Weights of a small image classifier.
Model: norm groupnorm, activation relu.
Rows from block 5 of a small image classifier, named by matrix and row number. Rows with one number belong to one channel. Each number is 128 + 32 x the weight over its row's rms, rounded and kept within 0 to 255. All counts start at 0. Numbers have three digits each.
After each channel's rows are labels from the 100 images, of 14976, where the channel reaches its highest value: "top examples" is what is common among them. Only what is clearly more common there than usual is listed. The data: microscope photos of single blood and bone marrow cells. In brackets: how many of the 100.
# convs0: first 3x3 conv, stride 2 (model.blocks.5.convs.0.weight, 192x112x3x3, each kernel summed), inputs 0-111
# convs1: second 3x3 conv (model.blocks.5.convs.1.weight, 192x192x3x3, transposed, each kernel summed), outputs 0-191

convs0.153:127101093120149139099114168100127148092067105118091083072162203100183114134126095121148149146135082199198093147121138152073152118118202121186126166128207084130113119128162128130141150119105120153107164118137122157082134131122129113060139154118112114114127102071094059146156077129203089109110163145177095103130154109120173145118107118113
convs1.153:124072115138144100132094130111168155145172106102138118132141157128141114138061137164084155133125128098124163157153083135113106101103103130098190151122104119199161120093160114091106085103171121159119040210140141146102125132117095129128116103127139142123097086134080147198117174117163133143198094193098101104146153112024194144120133169152138123115103139120124116066184170120111157149122127119084087115170107096098154132090142089157154054123086204105158143110140131122184127139141100152113118101149132074145117080148223123122120137139123165115093125134202132176080177122110111076
top examples: cell type: eosinophil (99); smear: peripheral blood (73)

convs0.26:146157128155111174141066127121143140108186156152138116109089172092164153065119156137117164140127153157090116084149184118179148137095102136205123106124105051125189142146110132138110146106104083104072083131163153165120153115168110175062132159154153141109123111147166134094142045105124095092108145096064111162126073145185103166143109098147
convs1.26:131155101102105143146095100181150089172173158122180125120100139109115119142055106157093128135150146120099054154158132144161112153136162107117162137134129096124139061170078127155121136097156144115118065103137080113177176186149181132162076106152083133093128067083145147170082124082150086158117146121112102162143144113161032119106067094153136146139119121167125148166137169111135186160177082078115123128149104135122122134040113132138134172131152153089168127127135139094142142119080063194108105104125145097105148143178130160103148131100112160130148152088071095164029162145096094078
top examples: cell type: eosinophil (42)

convs0.79:113128135148114125107124113081075092168104116106089140066132083102127143122172123114190137090084116101109068138080129110108113101200117097076138121124154114166103097130096201063114117146094082133044133114132146113140120137148169140120125195102135087205134187134170121112106168093069133141165163157095089163128140126164102120119084092092
convs1.79:178085150130125086079098151115152084116095156123132171164173116126134125108126206111180121144114101149105160148125119072171142137125161150122064153150129102132233149066071125101132095154114140124142144131155188076117172104162094080078106137175113113130094126095122114142135154122073190141173101121081137146070084106131180118112141135164146173183168157165123117161116141153092161097094098094169129094137094155128078118189150192100149162157112121177160141200085110071103130108129130153140084117158078125150104114080168088091141095143098123169103150138157143072121174145166096163
top examples: cell type: segmented neutrophil (93); smear: peripheral blood (57)

convs0.108:097093111151137182135118175169079149130188111198121152106109215070137127206078129110162129066065124141181077059101135136106121144116141120109138137127112102132166115145097157094110132128142122123119143160153206089132162129146106189128085131165124101100103163091111161113113096113094089080129111100174113203128135142134148116169131133153
convs1.108:161134106137140110104122169173133059078103177147176129143129095108175106072136139118173144112123144171116138176095130181169129109062126105149167136121164150113124171139118179120129108146133152112205052061134147106120203100095048149100083139161167103084165103132105156206104176161100122107081209135084126106142130107131153098149142111176047121106098174128115100147100169150124103091201047111142151113106184148131131162099127116121147138117124107127134116076119150171114131164107131146146099151153140084118123120128149127058102161120090084189136103135117153146071143131133158117
top examples: cell type: lymphocyte (78)

convs0.66:128143096125153098120068142117113112123080156029079126086140155036149129131061101120116112138098139193169114118126160173174132102155125124182153183171117116122129140134124159126087096097164152117111148108152056162133087137153065146099095167142149117157085184098113101129145136101202142190118133099180106139126092148120126132170123125151
convs1.66:115112068106098112176121132102116158147172131137169100168108092109114162187094063133097156105117137139095112145126112068116122137088076124113173160112113107127137057136104138174116138122134160072149086190148108103144163114099141107172077108146152161129131088128101135106120173164160144117135071133138066114221181127157091141118152174181120128157091129151117122072095150145189188127124076093108118131147168125137131117108138134166135133185094169070175166133116118139121138135090078173148127081115176077133132141142148125096191143058209156085135136119185060183073115137122104112
top examples: cell type: eosinophil (89); smear: peripheral blood (47)

convs0.52:159212133161112139168147111141079093135115155110062146141084115161127111180134120107164138103219130112134088165202122156111152136157101091126121163085055078150124101123167167126164120118062095125120119095110191160159128125134175176174103075119166128093170140150142149130130111132165170088178147138119093153128134096115113102085153170152
convs1.52:125126166113134052141098131143125100113056191102145148125120129097110104105166135092159114078127175153132061151105156145109096170132156092100117080093123115102109113136147118077097178107151080089139116121181164121145094158202087141126160128098113115135194092134107076100175115167153164116140136082083153140135135199143083096145175117143105157079087139131165168122093071129170107105134125181132172068175183116114140160108121161097074136094152129078115185115052140136170139105133151121121130202090132103129113098167137110070103130155131149065180113157149163149117156111086182086
top examples: cell type: erythroblast (50)

convs0.70:130130173172109133114159101113112168080127139127055114061212099128122094135105115132091120211121125162136112098139140119131117164156069144129158089123190163127113140113156123187152124122110122125116113106113100152113147151109038089064155095093136102155089079113143116142084118172116147132118129141137207061125144188122113121127100165056
convs1.70:100096158145145099081132085168190106124126140117106151147143134114128130086127126028163133180077160130110134149127143108181181086091165159091103116072150145120127179133134141122054143099165195047108139114146131179122115101139185142159126125159136123089078137135082141135233196140165101123069078114100163169138096101147135143141166140169152135160163131132128131119103136159153168071140117150157119120145128169124147105206136143123119153113114125062119137145095102117125121104130169131144187128142177115100121095102109115229093111059132092132104165086134090114150166129082082116
top examples: cell type: erythroblast (95)

convs0.89:161115138132129150132127136136112106085136114095109092142162129147123192164084100169073129199131119127024180106115164077110086167177137126084191130164168082077122077136110169117142128104157097125168173157155102153095094126113107140100085174104139118111071058073143158114123120111130083121139119094174087116125142082171152108140143112104
convs1.89:166095083162074102125158153135211114102137107134123137156104127142144185115140071037129131122125115141160128103138132150091138118194126139126095151147120151135114120174136118149132121097122145022114123103151090154124098057164091115141148120096171093169106142181119168191138158182155157092126119055121096090208144116073074164115161139142159116105140144097114190115114134142117189128098132120159141086093145114147111171149082124154095116164140153137099141056086134150109107164108175082165182095111140135133164130078132114133161158060211144140146127150135158134118105115062153075
top examples: cell type: erythroblast (58); cell type: artefact (26)

convs0.151:096125120148100073200142152126128137079131117056052104096174086123113109141143142139099136057106192073093118141137136113129182134167173114108178158168150089177114142124131091188132137158135117140096099101175046159124144159165111093118158193164142142115122070108170115142155159141134177104106145121081146108128155145095115121111144140184
convs1.151:138120130077135223129120128077138155129140133146075074132127146100114086205081114140079149064145086079154149096133110129115161139157054180141151129149089138116101058185138099160119179085075124173097107188137115147173153082175126195129153125184147119100100149107090150104110166098096080148104118185104106099129168131142141113112108093074138100111100135137127144102114120092144140155165109130113131149070140136144140069132127120127118093168089171121147114084125132106139124111158139150184102132123127145121112120157117129103162048137161148062211159086108089118062107146147124212
top examples: cell type: lymphocyte (78); smear: peripheral blood (37)

convs0.146:092131198172133140119073117170155130177104115125094104115120052161188165181124162133135128144134129147224081140141127142130113104190109105140100128100100116091088087120106151150118122100043148170101120139112143187156110140127109092097224146129132138133099118106103123120155152135072089190142102109150080104124109157081105107149123079114
convs1.146:093175097122114110055152146158191165116105141148135145128115174120118109170137119046198144077157112156119123172112155097127169107133135158081120142131141121136119134084089127095119146133120185106122134077161119069166121132125237103148112081139152114121171067109114083132142132173128189132172180125143136115117095136126085139140156134160120119192073130104095103141138053090140185090141091172172120113185166105104094159112053167127125164135085117180138117147165119125150157148120121111107069143117182155083130147134142084071122210137144150141078112116120096117118153054099155122
top examples: cell type: erythroblast (80)

convs0.43:059093107126124190138105130163163158166083118067116110145098163079129136168084099137139132085121135116143058088129197113197106169087162088123090138169121148154140117173094078203114139156121129109144092161115130134135100107109140157152101127139143113123161121129177159156140150101080100196132101097082061106129102114192085097149101105146
convs1.43:109206098085061198122137139121132127128140171144091159168112116098104108143107093161077141142124121112128177147125154125138094148141180114137038103111125093159116111134132107197155169140083046117113041106130129068152159089147131126121118168198076139080149108079160114138053102130134128146111084115104164141089136194110147104128089124117138163132087149099163078096137132159107170106057084105192115121138158129145144100129104128072158091088148136111161142161113077081139149115110131129161134117156172137123096135091156149107117061128111090173150197148135135149050111145129112165
top examples: cell type: lymphocyte (87); smear: peripheral blood (68)

convs0.84:139077178069147132193214136058138128129174141119140143153100153085104190102127140146084187119186142155145101097109128152080144147101140130133092149103156061202114178137156123128117130114225139115098114127155105103137151122121078154099122111091151135120176110141143093185100114135081114089125165091101106116131154137149193129114158142141
convs1.84:104176151124147162210130124114078133108162089207103148042097094130119124134096103089133165123075129118127134093107115130091131180190166140160079134139092147108097182103142153187140105097156071148140117130114122191141112145117127138049101092146113128063128102139165146148095162131140128086162099089132144076129110175111192174140093101112150142074111119063127104072117093134149121086075202105147132123173097135103131108106102144097123121161148092099140065110142121123121188133126130144098138109156116081135140192197080129127129096189066096136121177139137110162077119154162130084
top examples: cell type: eosinophil (41)

convs0.179:108173168126146139183158133094121093110178150085106128062094107166189104050165154136162098062114133191114107114096140153118148134144131163152106142134172065116152069131123091136120077129125142113176134138144093173170095109123107075059118200113140120110138148147147093141160145134167139122134124141111049132128166141163064188121123110149
convs1.179:142109151117169109054154127090147181138132065092156104169125143137121161146100115019121064097109138139134155088117140134152201175127153099097162179134100178126122137106188172102080065125152197141117132103125155162134087133132099088108159116154120164160122106156091172109156207152069114131168108111096100121151133133153076138110155146080081122105144153152097162177147128147161105118120128155124147079110121140089136087173131132111128085151115120112158134126105130156158180125122123108166122126171122081153139093111109201186133094098180133099149107133073031115189142103140077173
top examples: cell type: segmented neutrophil (41); smear: peripheral blood (39)

convs0.93:175150083140144162133101132080140106109123106195106119080132153125165157141114156134161163074118159152163130155152151126124152132127147143139070125121080099109176105145079178133207153096201105161174069157179141109083126117117073138093162156140158131115039098148128103149165147137134124078105129092108101155126163071107060136102100087153
convs1.93:167022094132155176110130089134156119158150119164102151154115134190115138145069171143143148101181122113140097160118156177133039079078129120130143114129124097121170150159122158138142134153102138085171113138110156084111147135120105117152074123140124125101124121123137121168069122127049136141123120133143097130151111175192061098188080103152098079096156131094151146143119144182161125182161000070192132132129112123154105134068112102163145139130124175079116066083164139157100162121111120101129105162123126091165136093127101101088087130137136135132103163167119112111096191110149125099
top examples: cell type: segmented neutrophil (44)

convs0.80:180117196148108103135122105093139113131198110169129134166085146145099089119147149105197122139168137152089142097109185200140197118092182141106072129108065089156087131106136150153120110090151129107092049104137086166117132131116097061076132117115128151203106132109100087166070140116128165142157119114107137085129120118124096154102158117162
convs1.80:079126182150198109149122135158073180130139064133109134142135136128134120074117179162165104105055139138169088164136107127112090122078096192170130160106159136148118066147127146146081173095171181124063152199143132152109136210094129122149149112166105109113109156136138091061126151094132105185099155089147129108058145134207078091101099130112147143124126113113145124089093121118125099134164172162073135111144079097166118109142175188101155159123163116104119138110154196148157095145134101141097093190172108124122140107160091111145056133124123129184120119095122099118119192148099084117
top examples: cell type: erythroblast (62)

convs0.58:134083130061135160083097105165137126065150080181107128076100133098116095210055135132128110148083202063142099116114159108116163164142179048093133096109150167072139134174061104105096149145118128122119126172127153141165126134115156138139105132160103118094156132135131174147145139090127097166146115123157167141129168129165071174151115147100
convs1.58:152159133110110167150108084154081058111193132136101126118164136175154111160154144192175122134092116144159115155122129116120066127067083149131119143070113054146093143105126159144131157117165105148174086143110187113134205093171085196131099202097192081150100102133116110080135116165121164108107187103078134074112094142163172094138177131197090097106110105136141096134059192154102132096145117089099191151119141132125117131082133147112172157090133087132083155131121106097140108145078115175076119135125143106089149151158146099166105087115111086147123167120130149122127117120141205123
top examples: cell type: lymphocyte (93)

convs0.131:136091166108131127113110149135106121132082115084173141126128164136128082145077184143116135053118174158139143150132168133126098116141083109143004134122113071150112117143149184147122104115193184152121134127143161074168071161183094140085076146104164113103161127163118079158109164149169166111179117125124077115130104123168174123139085115110
convs1.131:105111132153138102129101102113172103179155009122141105091148159143131173109060137160117142161136144131095158182148108101117124074102137122135167172133105137138159146132138119108178092167172092111171119171081113131138134112082079073167112118145122139120070136109125178130057150121170171170162119122103097169106125107070145147108091137175121165077123139148143152162134158129114161129119116131140107165168081104100116115056168148120198103086130203129205103129116121124155120094102083170174132090102136124134159108176151126051124143181123161134107157159121151152083201123122048095
top examples: cell type: eosinophil (100); smear: peripheral blood (86)

convs0.94:097146150147097171092144095090133137110227142113115109098143199106152168185136144091180161128139094060121093078076138103176116103151164110115091112120107178095134136158101077123151087082166089126106134145132140053085128122062075115144138102153138136142105219145123150176101129091141095151134160108145146117129167109159140136104120108160
convs1.94:058113204133186098133118107137089128131187150127060144114111125077144115179111124173197099157126158130176131078103136152168111144050118091085104081093116163165140197126158190121106147133173117195109148103094127150137109140178144182137138144149100064114086104152117119193138115122096082130126156144118226122087099130160124125146053113098115116131154162112135174104148165130177060153096143118115145168120130116135129043134179152138209142160170159133107161114175121109115139139086137188105123134131110153154116113094081127156099117084129104156114135094110119126141140155162116103
top examples: cell type: lymphocyte (82)

convs0.82:121092121121121050088084131150186133154154101163171132090122118111086183118142108115140104075125092164117092147102119158129110104102087147096136101166113089118111120147170145075135140187187160169130107120122131106137085131106090191076128206168119147180116172097172089131200146120070101142133157133138041142125119090113147136162131081148
convs1.82:141112159134133112125064172110085077165144127123140144185153071111118114146138154090193135127089128086156090142127094063150138128109099176115107165128138135170107093058124154126039165137125233104090102146106189108159151117112087077154125138168092125103133161141097098086120163142112136139168117118124103121169109153215109155114197145128119077132136094089130126093078129178175171098129077119168131170129171140089161134162135132121134112103078159159122181214136141096091101115070107179129129149138160113111173118150112148154132124076128111116092115065127127181110093129101128186
top examples: cell type: segmented neutrophil (67)