config.toml
train_examples = 48542
horizontal_flip = true
num_classes = 17
hidden_act = "relu"
stem = "single"
muon_scale = "match_rms_adamw"
max_steps = 21300
adamw_weight_decay_other_params = 0.05
Rows from block 5 of a small image classifier, named by matrix and row number. Rows with one number belong to one channel. Each number is 128 + 32 x the weight over its row's rms, rounded and kept within 0 to 255. All counts start at 0. Numbers have three digits each.
Before each channel's rows are labels from the 100 images, of 14976, where the channel reaches its highest value: "top examples" is what is common among them. Only what is clearly more common there than usual is listed. The data: microscope photos of single blood and bone marrow cells. In brackets: how many of the 100.
# convs0: first 3x3 conv, stride 2 (model.blocks.5.convs.0.weight, 192x112x3x3, each kernel summed), inputs 0-111
# convs1: second 3x3 conv (model.blocks.5.convs.1.weight, 192x192x3x3, transposed, each kernel summed), outputs 0-191

top examples: cell type: promyelocyte (55)
convs0.185:137118125125133091121162142115122102134071175077163100152049132108161135143094091169131080101146116222081102196157128210130142102149119101108079102102012132121117120140094111166098130128141141139106123123114111119124095138128079087157122177100138105125166228091094115137134116133129131122130133106123083117127140097175100107169103106158
convs1.185:129164129090148137174073110133025134084163119103114127151145164101110109097185142123090132141144178149085111099131172103079103160159118108120075110139134148121079074063096109174062123125168182082114152136140147114154135172112121114114173133051148114117116054140143118120134164165150116140110120135152143131134137157191076089183119114164147133123054124091176098130103146107160169096143202134115106123150098129127141123133119123071081127122092077045087214093103171133101110132181114139132103157118121138121118077216116142095155184147130120122119165121093128147119100083081130153

top examples: cell type: band neutrophil (36)
convs0.13:138126132083127099102159156109106122078119084142099118159102237151173141105145110136061103184111131199111068171163107160081150157143142080107124141148048176102104116128140080054154139124158142170057149154156076142118106077098115134126082174099117116150152170107128082148136116149108111132141125141095167073131139139133113129124122160142
convs1.13:161243107134145102166092101081087122082192150154152118104114118150114116183125099189088129140140100107154123098130125162112054164164097070112116068152129126111109135064163118099155151085143172115101158141133150070089131167172163138125153134006124123157133121137141110182113108113117133174128120141200165150149141106095142122129153120144088143131104135120166135151086122111135225146140212076097078150149125114133145132093105105114125113127117139100107177120116151126099117139188160166072128145136068151120091092126170168171131137168119116124145123117115207169092096120098124132

top examples: smear: peripheral blood (48); cell type: myeloblast (43)
convs0.133:143193116057120122100128130133136124106168131054178108107143143082125066091114175153112117139153079129132174093166121152110138093106145138117094103105115089109122152148099112108108104120108116139116083115109147134128172111133076113169070119191136120157137072159083226133119110123195116067155093149170168133128123110145100156228120149155
convs1.133:089128154133128110090188097071148141136129149124113129124178133135135179103142138125209126135108140126098116162044113109138107118126128145079072210168142134155110128127077124119187081155183157173148156099091140121099113146170174164120118176139133095142132074091161136113108158106109101157147194096094201122157137053161132187147113143149137100169136169098057138145122158140027081099139126139135147144165154089137110142115093149173099146145087142188113085206151117141098180146115139140129128102160137092093081162103101117133142160121143120158102133115101078081122130136172101047

top examples: cell type: segmented neutrophil (62); smear: peripheral blood (38)
convs0.37:164104154120115077149142111104094180124157158104182087169104109143108112101251086174140123068115141168112096121168111176081132120096086113140086130145061050118123163129185169138133131115139203118080086139117101134153120136131067111128159120154110149100091161137109147156106123123169097151161117092140137084125170160129149088132152145149
convs1.37:067202177115216135174105064117123151115132102077147130112190133107130115077137137124072150161115112116101160168128102148101135143122115121101092126157114116129078102095165134097088109096134171155083124175133122160156093111136111126142130112146148103191114151166118149046107149116107134198099076099131168140115117169209153134130128162101153222088117143120179151091130136198113116134104160198131160165150087133116173133121170133070083100091134131120110107134091144143153107119136128172201113177140101091149129112160107192146112154116120124057112155102142122133164072097106065146

top examples: cell type: segmented neutrophil (66)
convs0.74:141116198110096113186094115140180126163203119163172118080113066134126124123158095087163068119140085149057078074158139123175159107109189136131103165138103112165167142089166161053153145109144151126052133150141154162098144139126102131128100166148113127128114131130111106120135114127132095121138106151081111126126214131181173157134071119118
convs1.74:136138077149114091109137092101092148104131094102131167154163072116134124128182179131122133145118126098133101109133133160167131187110121131104128147139142123142144083051191123147102169141125134146097182185149187092091112134084123125136132167124140167104131158121127130013129131113065191119093110106125181130112126156148094135111194129083120114074155116082076094083060143156103135147100080141191127142145117113093159109165166116131117097046092137140129121171156121115080145080136097085137184167130149157114097129121071132165077191114070107071157102106137116161215091123118133153

top examples: cell type: lymphocyte (59)
convs0.166:112145171130142130142136110125114145068163137091181120113095161140160090121102150188115155087134112205195143133112157186123144106175113184131111149077072057078086146151101075125137200136129114171140137133113127142104183079129088139131099176145136112105101096113097080116164120111104067166140154117159100172127165176104084128089141096166
convs1.166:140097176132127119192110211128128144100132015078131139110139136168145120136102128149133130103080119135108130171155112095102174106109172174175170099117106129076159114178055140172089147095117151135097115118145100151155088172140117191085184142158109140154090115144102127122134120133143105163151152168104137109136160133156102093101078124088137130157130142131151206097124142157155056160131145207119162134123096138182121066166161127088134169151140136024161140126131141117123094129177182128150105085133168129099163133134155153123166097164133179088126097122105102142061203120089140142

top examples: cell type: segmented neutrophil (57); smear: peripheral blood (41)
convs0.64:086122167140153168172088113095101134121079094112122073113069119090169125144127113146166097161125142157179183129182187165161130171046095115136103120165110225115132133145166187057152134132126185082137089075071120146117112148147100110154142124121134146143121168090086101143080105121102174151125140132110137140129094157117139133143125068158
convs1.64:125156102138115139138091143121103151098152061143139149143097168174123129073130084200074134102088137137166106161135150143153108122101119095172133096107118113122138081123114096142123171097123072121130087158183074131176106140146138168125139094159114149140167150130132067156126062115134130132137124086131108126103154186037122106108117151152141187144101133141186116152162173134183170156152174199089108076126119132146148095060191158124089120106166084089144104154134176170137136120079114115074068157168157172102065164148156064103129111222119161116160118141136157132163161111082127159

top examples: smear: peripheral blood (62); cell type: eosinophil (43)
convs0.44:098126116184159188150115101166061114107144135207149154108066202074137101157065096109103124142082086181197124080143156093126152155132129117135107136118115106089159176134142192109139106125184101160174129122098193096119119142120075153155075095118144135124115119103153151138124101144136106095155124112155122176126059103089112132116117167161
convs1.44:153072099182103135167160093133153074068130145153110170135100119152162166085137121081164122111122122155142145115077125134145128153067130135152124131124097166139116203137168129128102090173184157055172095028152157172065129037065114185113154099077145099119157108156127122173117179196160129105137132112173119185156134113096147106112165146138100094123131111123125098148085136174144090104129099113088148143138151146164134122190096165154148130120081096152187175088125108138111120130104137086087148174116152103181105098106113111145116155109169126201137114150152165108146186126124171090

top examples: cell type: segmented neutrophil (60); smear: peripheral blood (45); cell type: band neutrophil (33)
convs0.120:170158135170099126122098074065093082120162138118116167129072181141105141136120100149101119107122085155118077138175140139135094132162119189116155160168083159108144127116146151125131137147100117118075144086135062124115137110084121134144186082136142136186117166136114085152092122145086155190121190068042085089130136151101114100129111177057
convs1.120:169075136128190090094151105154096134107035116147129160159112088132091172178159217112122162133153124108122096123206140124089110144146144164128095107125169154089127121135122121124126077123129121200131122137133141118133123111173073146105151119104129158147128197092068138165122146141036172098147129085206115110115085157175115150158123146084134144131119115115108095114111129096134113131038143129139126191116094154124106156142126175134168117151144221101136116155118126133101049106114120161167119134081116135129161171132058060184155172095102116120137107155142136127147127192121071112

top examples: cell type: promyelocyte (42)
convs0.51:123115121165113171132125144158104150130096125087200127193108177078119145099165080170086088143129110175108089142144132182135145141164116079135061131075143153107119105143086171124102112081053094142082130117140138120083166122112184118176205070073118110106112165063144087113119113135184114085134124139116120119128085135120134182131142093131
convs1.51:194175142141121038130139072133150097095122181106166158089116165134165113097152121087125141138161125128036175156122104133139162151131143103152111132160127181140129108112159106095097074126178172141140111134082126131120073144102151129077122098103164135109114098125118146183129170141175147149152160154147065144191129120138132130149150166172121119138065170133145076137155103104163087129168172169088107110194149107116119200080174110117031099133127145110129136154115100111166154130133140111103143124098128117090109077161116114124193176193105141190106098118127180160120160128117064054

top examples: cell type: band neutrophil (34)
convs0.16:142189151058096113110112163161124161096157106162144196071067157145164064113094152106101129165174142179127110162107111169121103142166151172148093169132136101111118112116147135066163097156102129143096125145225155201180110093124137090083125136153125111149112111158151111144135128184179116173127134126121097097129084112153090126094120164087
convs1.16:133169121106068139173140039122063090155132156193164121143113108166108146181082123140103172134138128121152072102137152143142090123117174107141153082159118113182121164133154141162109097152157127151163119191079132132073109127100149142151072139059128114111130173074117146149177128137148155102134083109126111142162142104113107156155153178162094143167196126121111116130109176151141188115115140064092124171103156133089121129138130092175141089193165096113139075117135162151150127114080091177151109087097063138091097143174171123087140111148118076128063071202153088126072088136143101148

top examples: cell type: promyelocyte (32)
convs0.135:153132149127145127138089107133142143054122100114157124171091039108131113147143114149129108123089137220132121120093131140115101099068082216136106175147071125149072099147063127110132141181153118166076144072171126166087114125122196122153128116114121084112134127100135073141151059139153105137128141164090046139127134165136113123153128145119
convs1.135:126132142103105093221178143089159114107130100096123128112150163111147112109088162090142125098161141127084119131150142133073152133116107161180142123128143160119151062192089088138104209120120103160081102144163119152139111185134107177059180105180147134153070062122136153174140142134139163150186142105125156092116175208141148098132107155116111141128133141159152162095095162117211090167094137180140121153112079113164092091134154132120108131131154126052130188107114150099141139109161153102162089149141101059127147138174187156092153120164138209064151145083126120123095166108145130107

top examples: cell type: segmented neutrophil (56); cell type: band neutrophil (31)
convs0.65:121167202126108114134108121131089108162159165155169076151127122095082165113139164148051098155107132161143079201141126128115056126110080121099159143091064219097122107169132127132173144143062094182129114126134145140136113107120124127012172139128116122113135117122143128135103149124130169119184150165129116098129174130130126103178087133120
convs1.65:176150181117174094094166083155107108119080085119133166148152098132109152131183161108150104105097120109163144172099126121097175164159131153094111138136129148184101188065139128094074161141106200108093089088159168084129148142111117139131131146070129133090099076097133144141143097162119191074134149070122084120129086108096165119188219135144088104163133113148159125124115118160170119127109075131113135168209160081098122106096090157135123146098178056103155099194102082152066160130107183136136098156094159131117100128124143133197147136123140106079090136137099156098147187125114119163

top examples: cell type: lymphocyte (49)
convs0.20:061095191092102141143137151132187104152103116108197147186107147105139148109175160099061078134108158119114076162130173122167145143129145089158080147088096158112112124118201119130117150133151177155132134154136142080174054153148143172153120109120127086044095139167145146139174085130153100091151128112093066183128122111121126148158122098114
convs1.20:101172113109094062159135116143112179144121031185132129155157129084138154135161125136114112118130120157135087176120141159105132128139128069109143107121160101136085138159200113109079150170112118106105060208147135109164145138138118097133049163120132158052167143064088144058101097158167164122146133105093162158155141125114098137132127169157113178085096148124128093119086136108150114090126070140149135115196140146123138104096125132120154140097130075181150106145100123098178155106088142131098088189131210096120140134159087109103213112167119147039114161116133088161155135164110138116

top examples: cell type: promyelocyte (76)
convs0.115:140123079126117116129136130121133154099131144120046167171111073118165154172150080115145105176149120160140105096177135153143149117033137058156117132131118131084132110109112092137125071121114119092113122111123072205090170120142119108129066103114121158162130193102116141115090072132133127098121139123148157100129114102237125135060157139188
convs1.115:113125111168129081146077178167072140132100140066146132116124208098164120118068159136092086136152133145078133157164101128118151121151135136141106149132105102094191005150098123144107121127115161091148109151118093121159120194094136114123181101102090167101110142108102093109136190090183143133154108119157112174090142099189086133073097107169149136080100124075158184160087131081153151155163101158108117152137112161151143190069190113120066120104099134140174228148142095113137097104125077120108153153123115095098141110110128157114090129094096136186141117084130161122175134144148122137

top examples: cell type: segmented neutrophil (50)
convs0.41:141175129152138110182137133126054174124196142180061103107092179116172160120147160142185122117136082106111102139126120113147101119107093152139093089094095148142078092151082092122101141204110062138104105139196121147225115167101072138137143101122127125153119187146085136136178138105187151080140140114139115110127135124137139092094123095126
convs1.41:100160144132132122106141128166165108186114159110130111086080140139138108172153109095178107110117105135155080172126158081079126150168141136114126181084142132146122137144152123146118098174168116165031125071075139132129123164148156113057155153114138113118162104162109163073128133170153115127125122147135140074131153064245076144162084116108106070166169148133151137168130098167110119121089134143178130106147134139087092103141080153156122136144164091173122088200134088148090088148094149187164172122088074112088192145142128168129084118112171133178077097146094123193121128127161146083

top examples: smear: peripheral blood (55); cell type: promyelocyte (43)
convs0.124:126104098109119121115119143143131105086135171149156178193169182204142094167137102162131096136070114135125117047165156174132129132129126145114121094204096090131122166122198145096116105145179143138121082112116116125174137122117137133117088107152120111062146157082111144131071065088142161083126065100098168110131117076102092120065112173132
convs1.124:111138138128077112194149116098173141194156108094124111068193143099099113098153158095174192127133122061148179139056081109092159113113109140082095134120115171141140083098099128144112188073092138160173191128151149081104114137115163108046182108162160130135160094100137107068150081148180159082175140132070170160121119073080119122117164132164147163198106129142124118103094070109098116103139138157106102139161139134168108155155101117131097106113091121132104159214133148128151148158142116133079108194143098157133143121060164198141123113138091135154095110125148143121143109142144124147

top examples: cell type: lymphocyte (98); smear: peripheral blood (56)
convs0.147:168154116191122185132062155112162135141160084108115215070166150133096153116128123098115167062119091118149095098129114094117107112137160126119136101155197183109111109128114061180167118134140099155096108163156109116117117124088122130135076103132142156070084068141122104128121191169152092091117169129123103114130148161134214146101074137137
convs1.147:146127177117154101112131086135173095087067196133113129119137179065131125125100116215159103111117158157026161115144150159185129072109139078163130116102074165056137183162094119135162117125128106154097149195126120120178086092058091159110139101135127166124095105139170125173100154109134055094052138179141124129065137096142118118103056112121121088139146127113131161090127128101122122123118129145131114157070114087149115091122169149095152167098113131096126179065166104151137145154200164128128157120142039097173129099123106157129151095120160100142166140138099131132139146149140120125

top examples: cell type: artefact (44)
convs0.53:094202080131163180122124128087099131165163148112109086115125105191067122142175103135096139153137150092073103118125119127166126122134131174092135080137109104105105083129106104114153093154141105181106160111228163114190133145099131150139107075138130121135096237181154115099091155155122172094167143173126145124126125100080110092105130111103
convs1.53:175081150137099113157089084156135128125150129125156115104059143046097133114094123074095103158223132124138133148146183110154177095108166080154175139105095131115134115176194147062087112189154123181093071120137167163120110094144093123085138135110110164170152145124104183095111107167161140118148110110105159124133116172132151119123178155120090127093104130152099120135100107105153179094086171156068146128129170163151102159179120096123142078150134133158209104096096086112171145085119130073146154078142143149177124096174137114097168119112193124106159104152159105184141124168163155067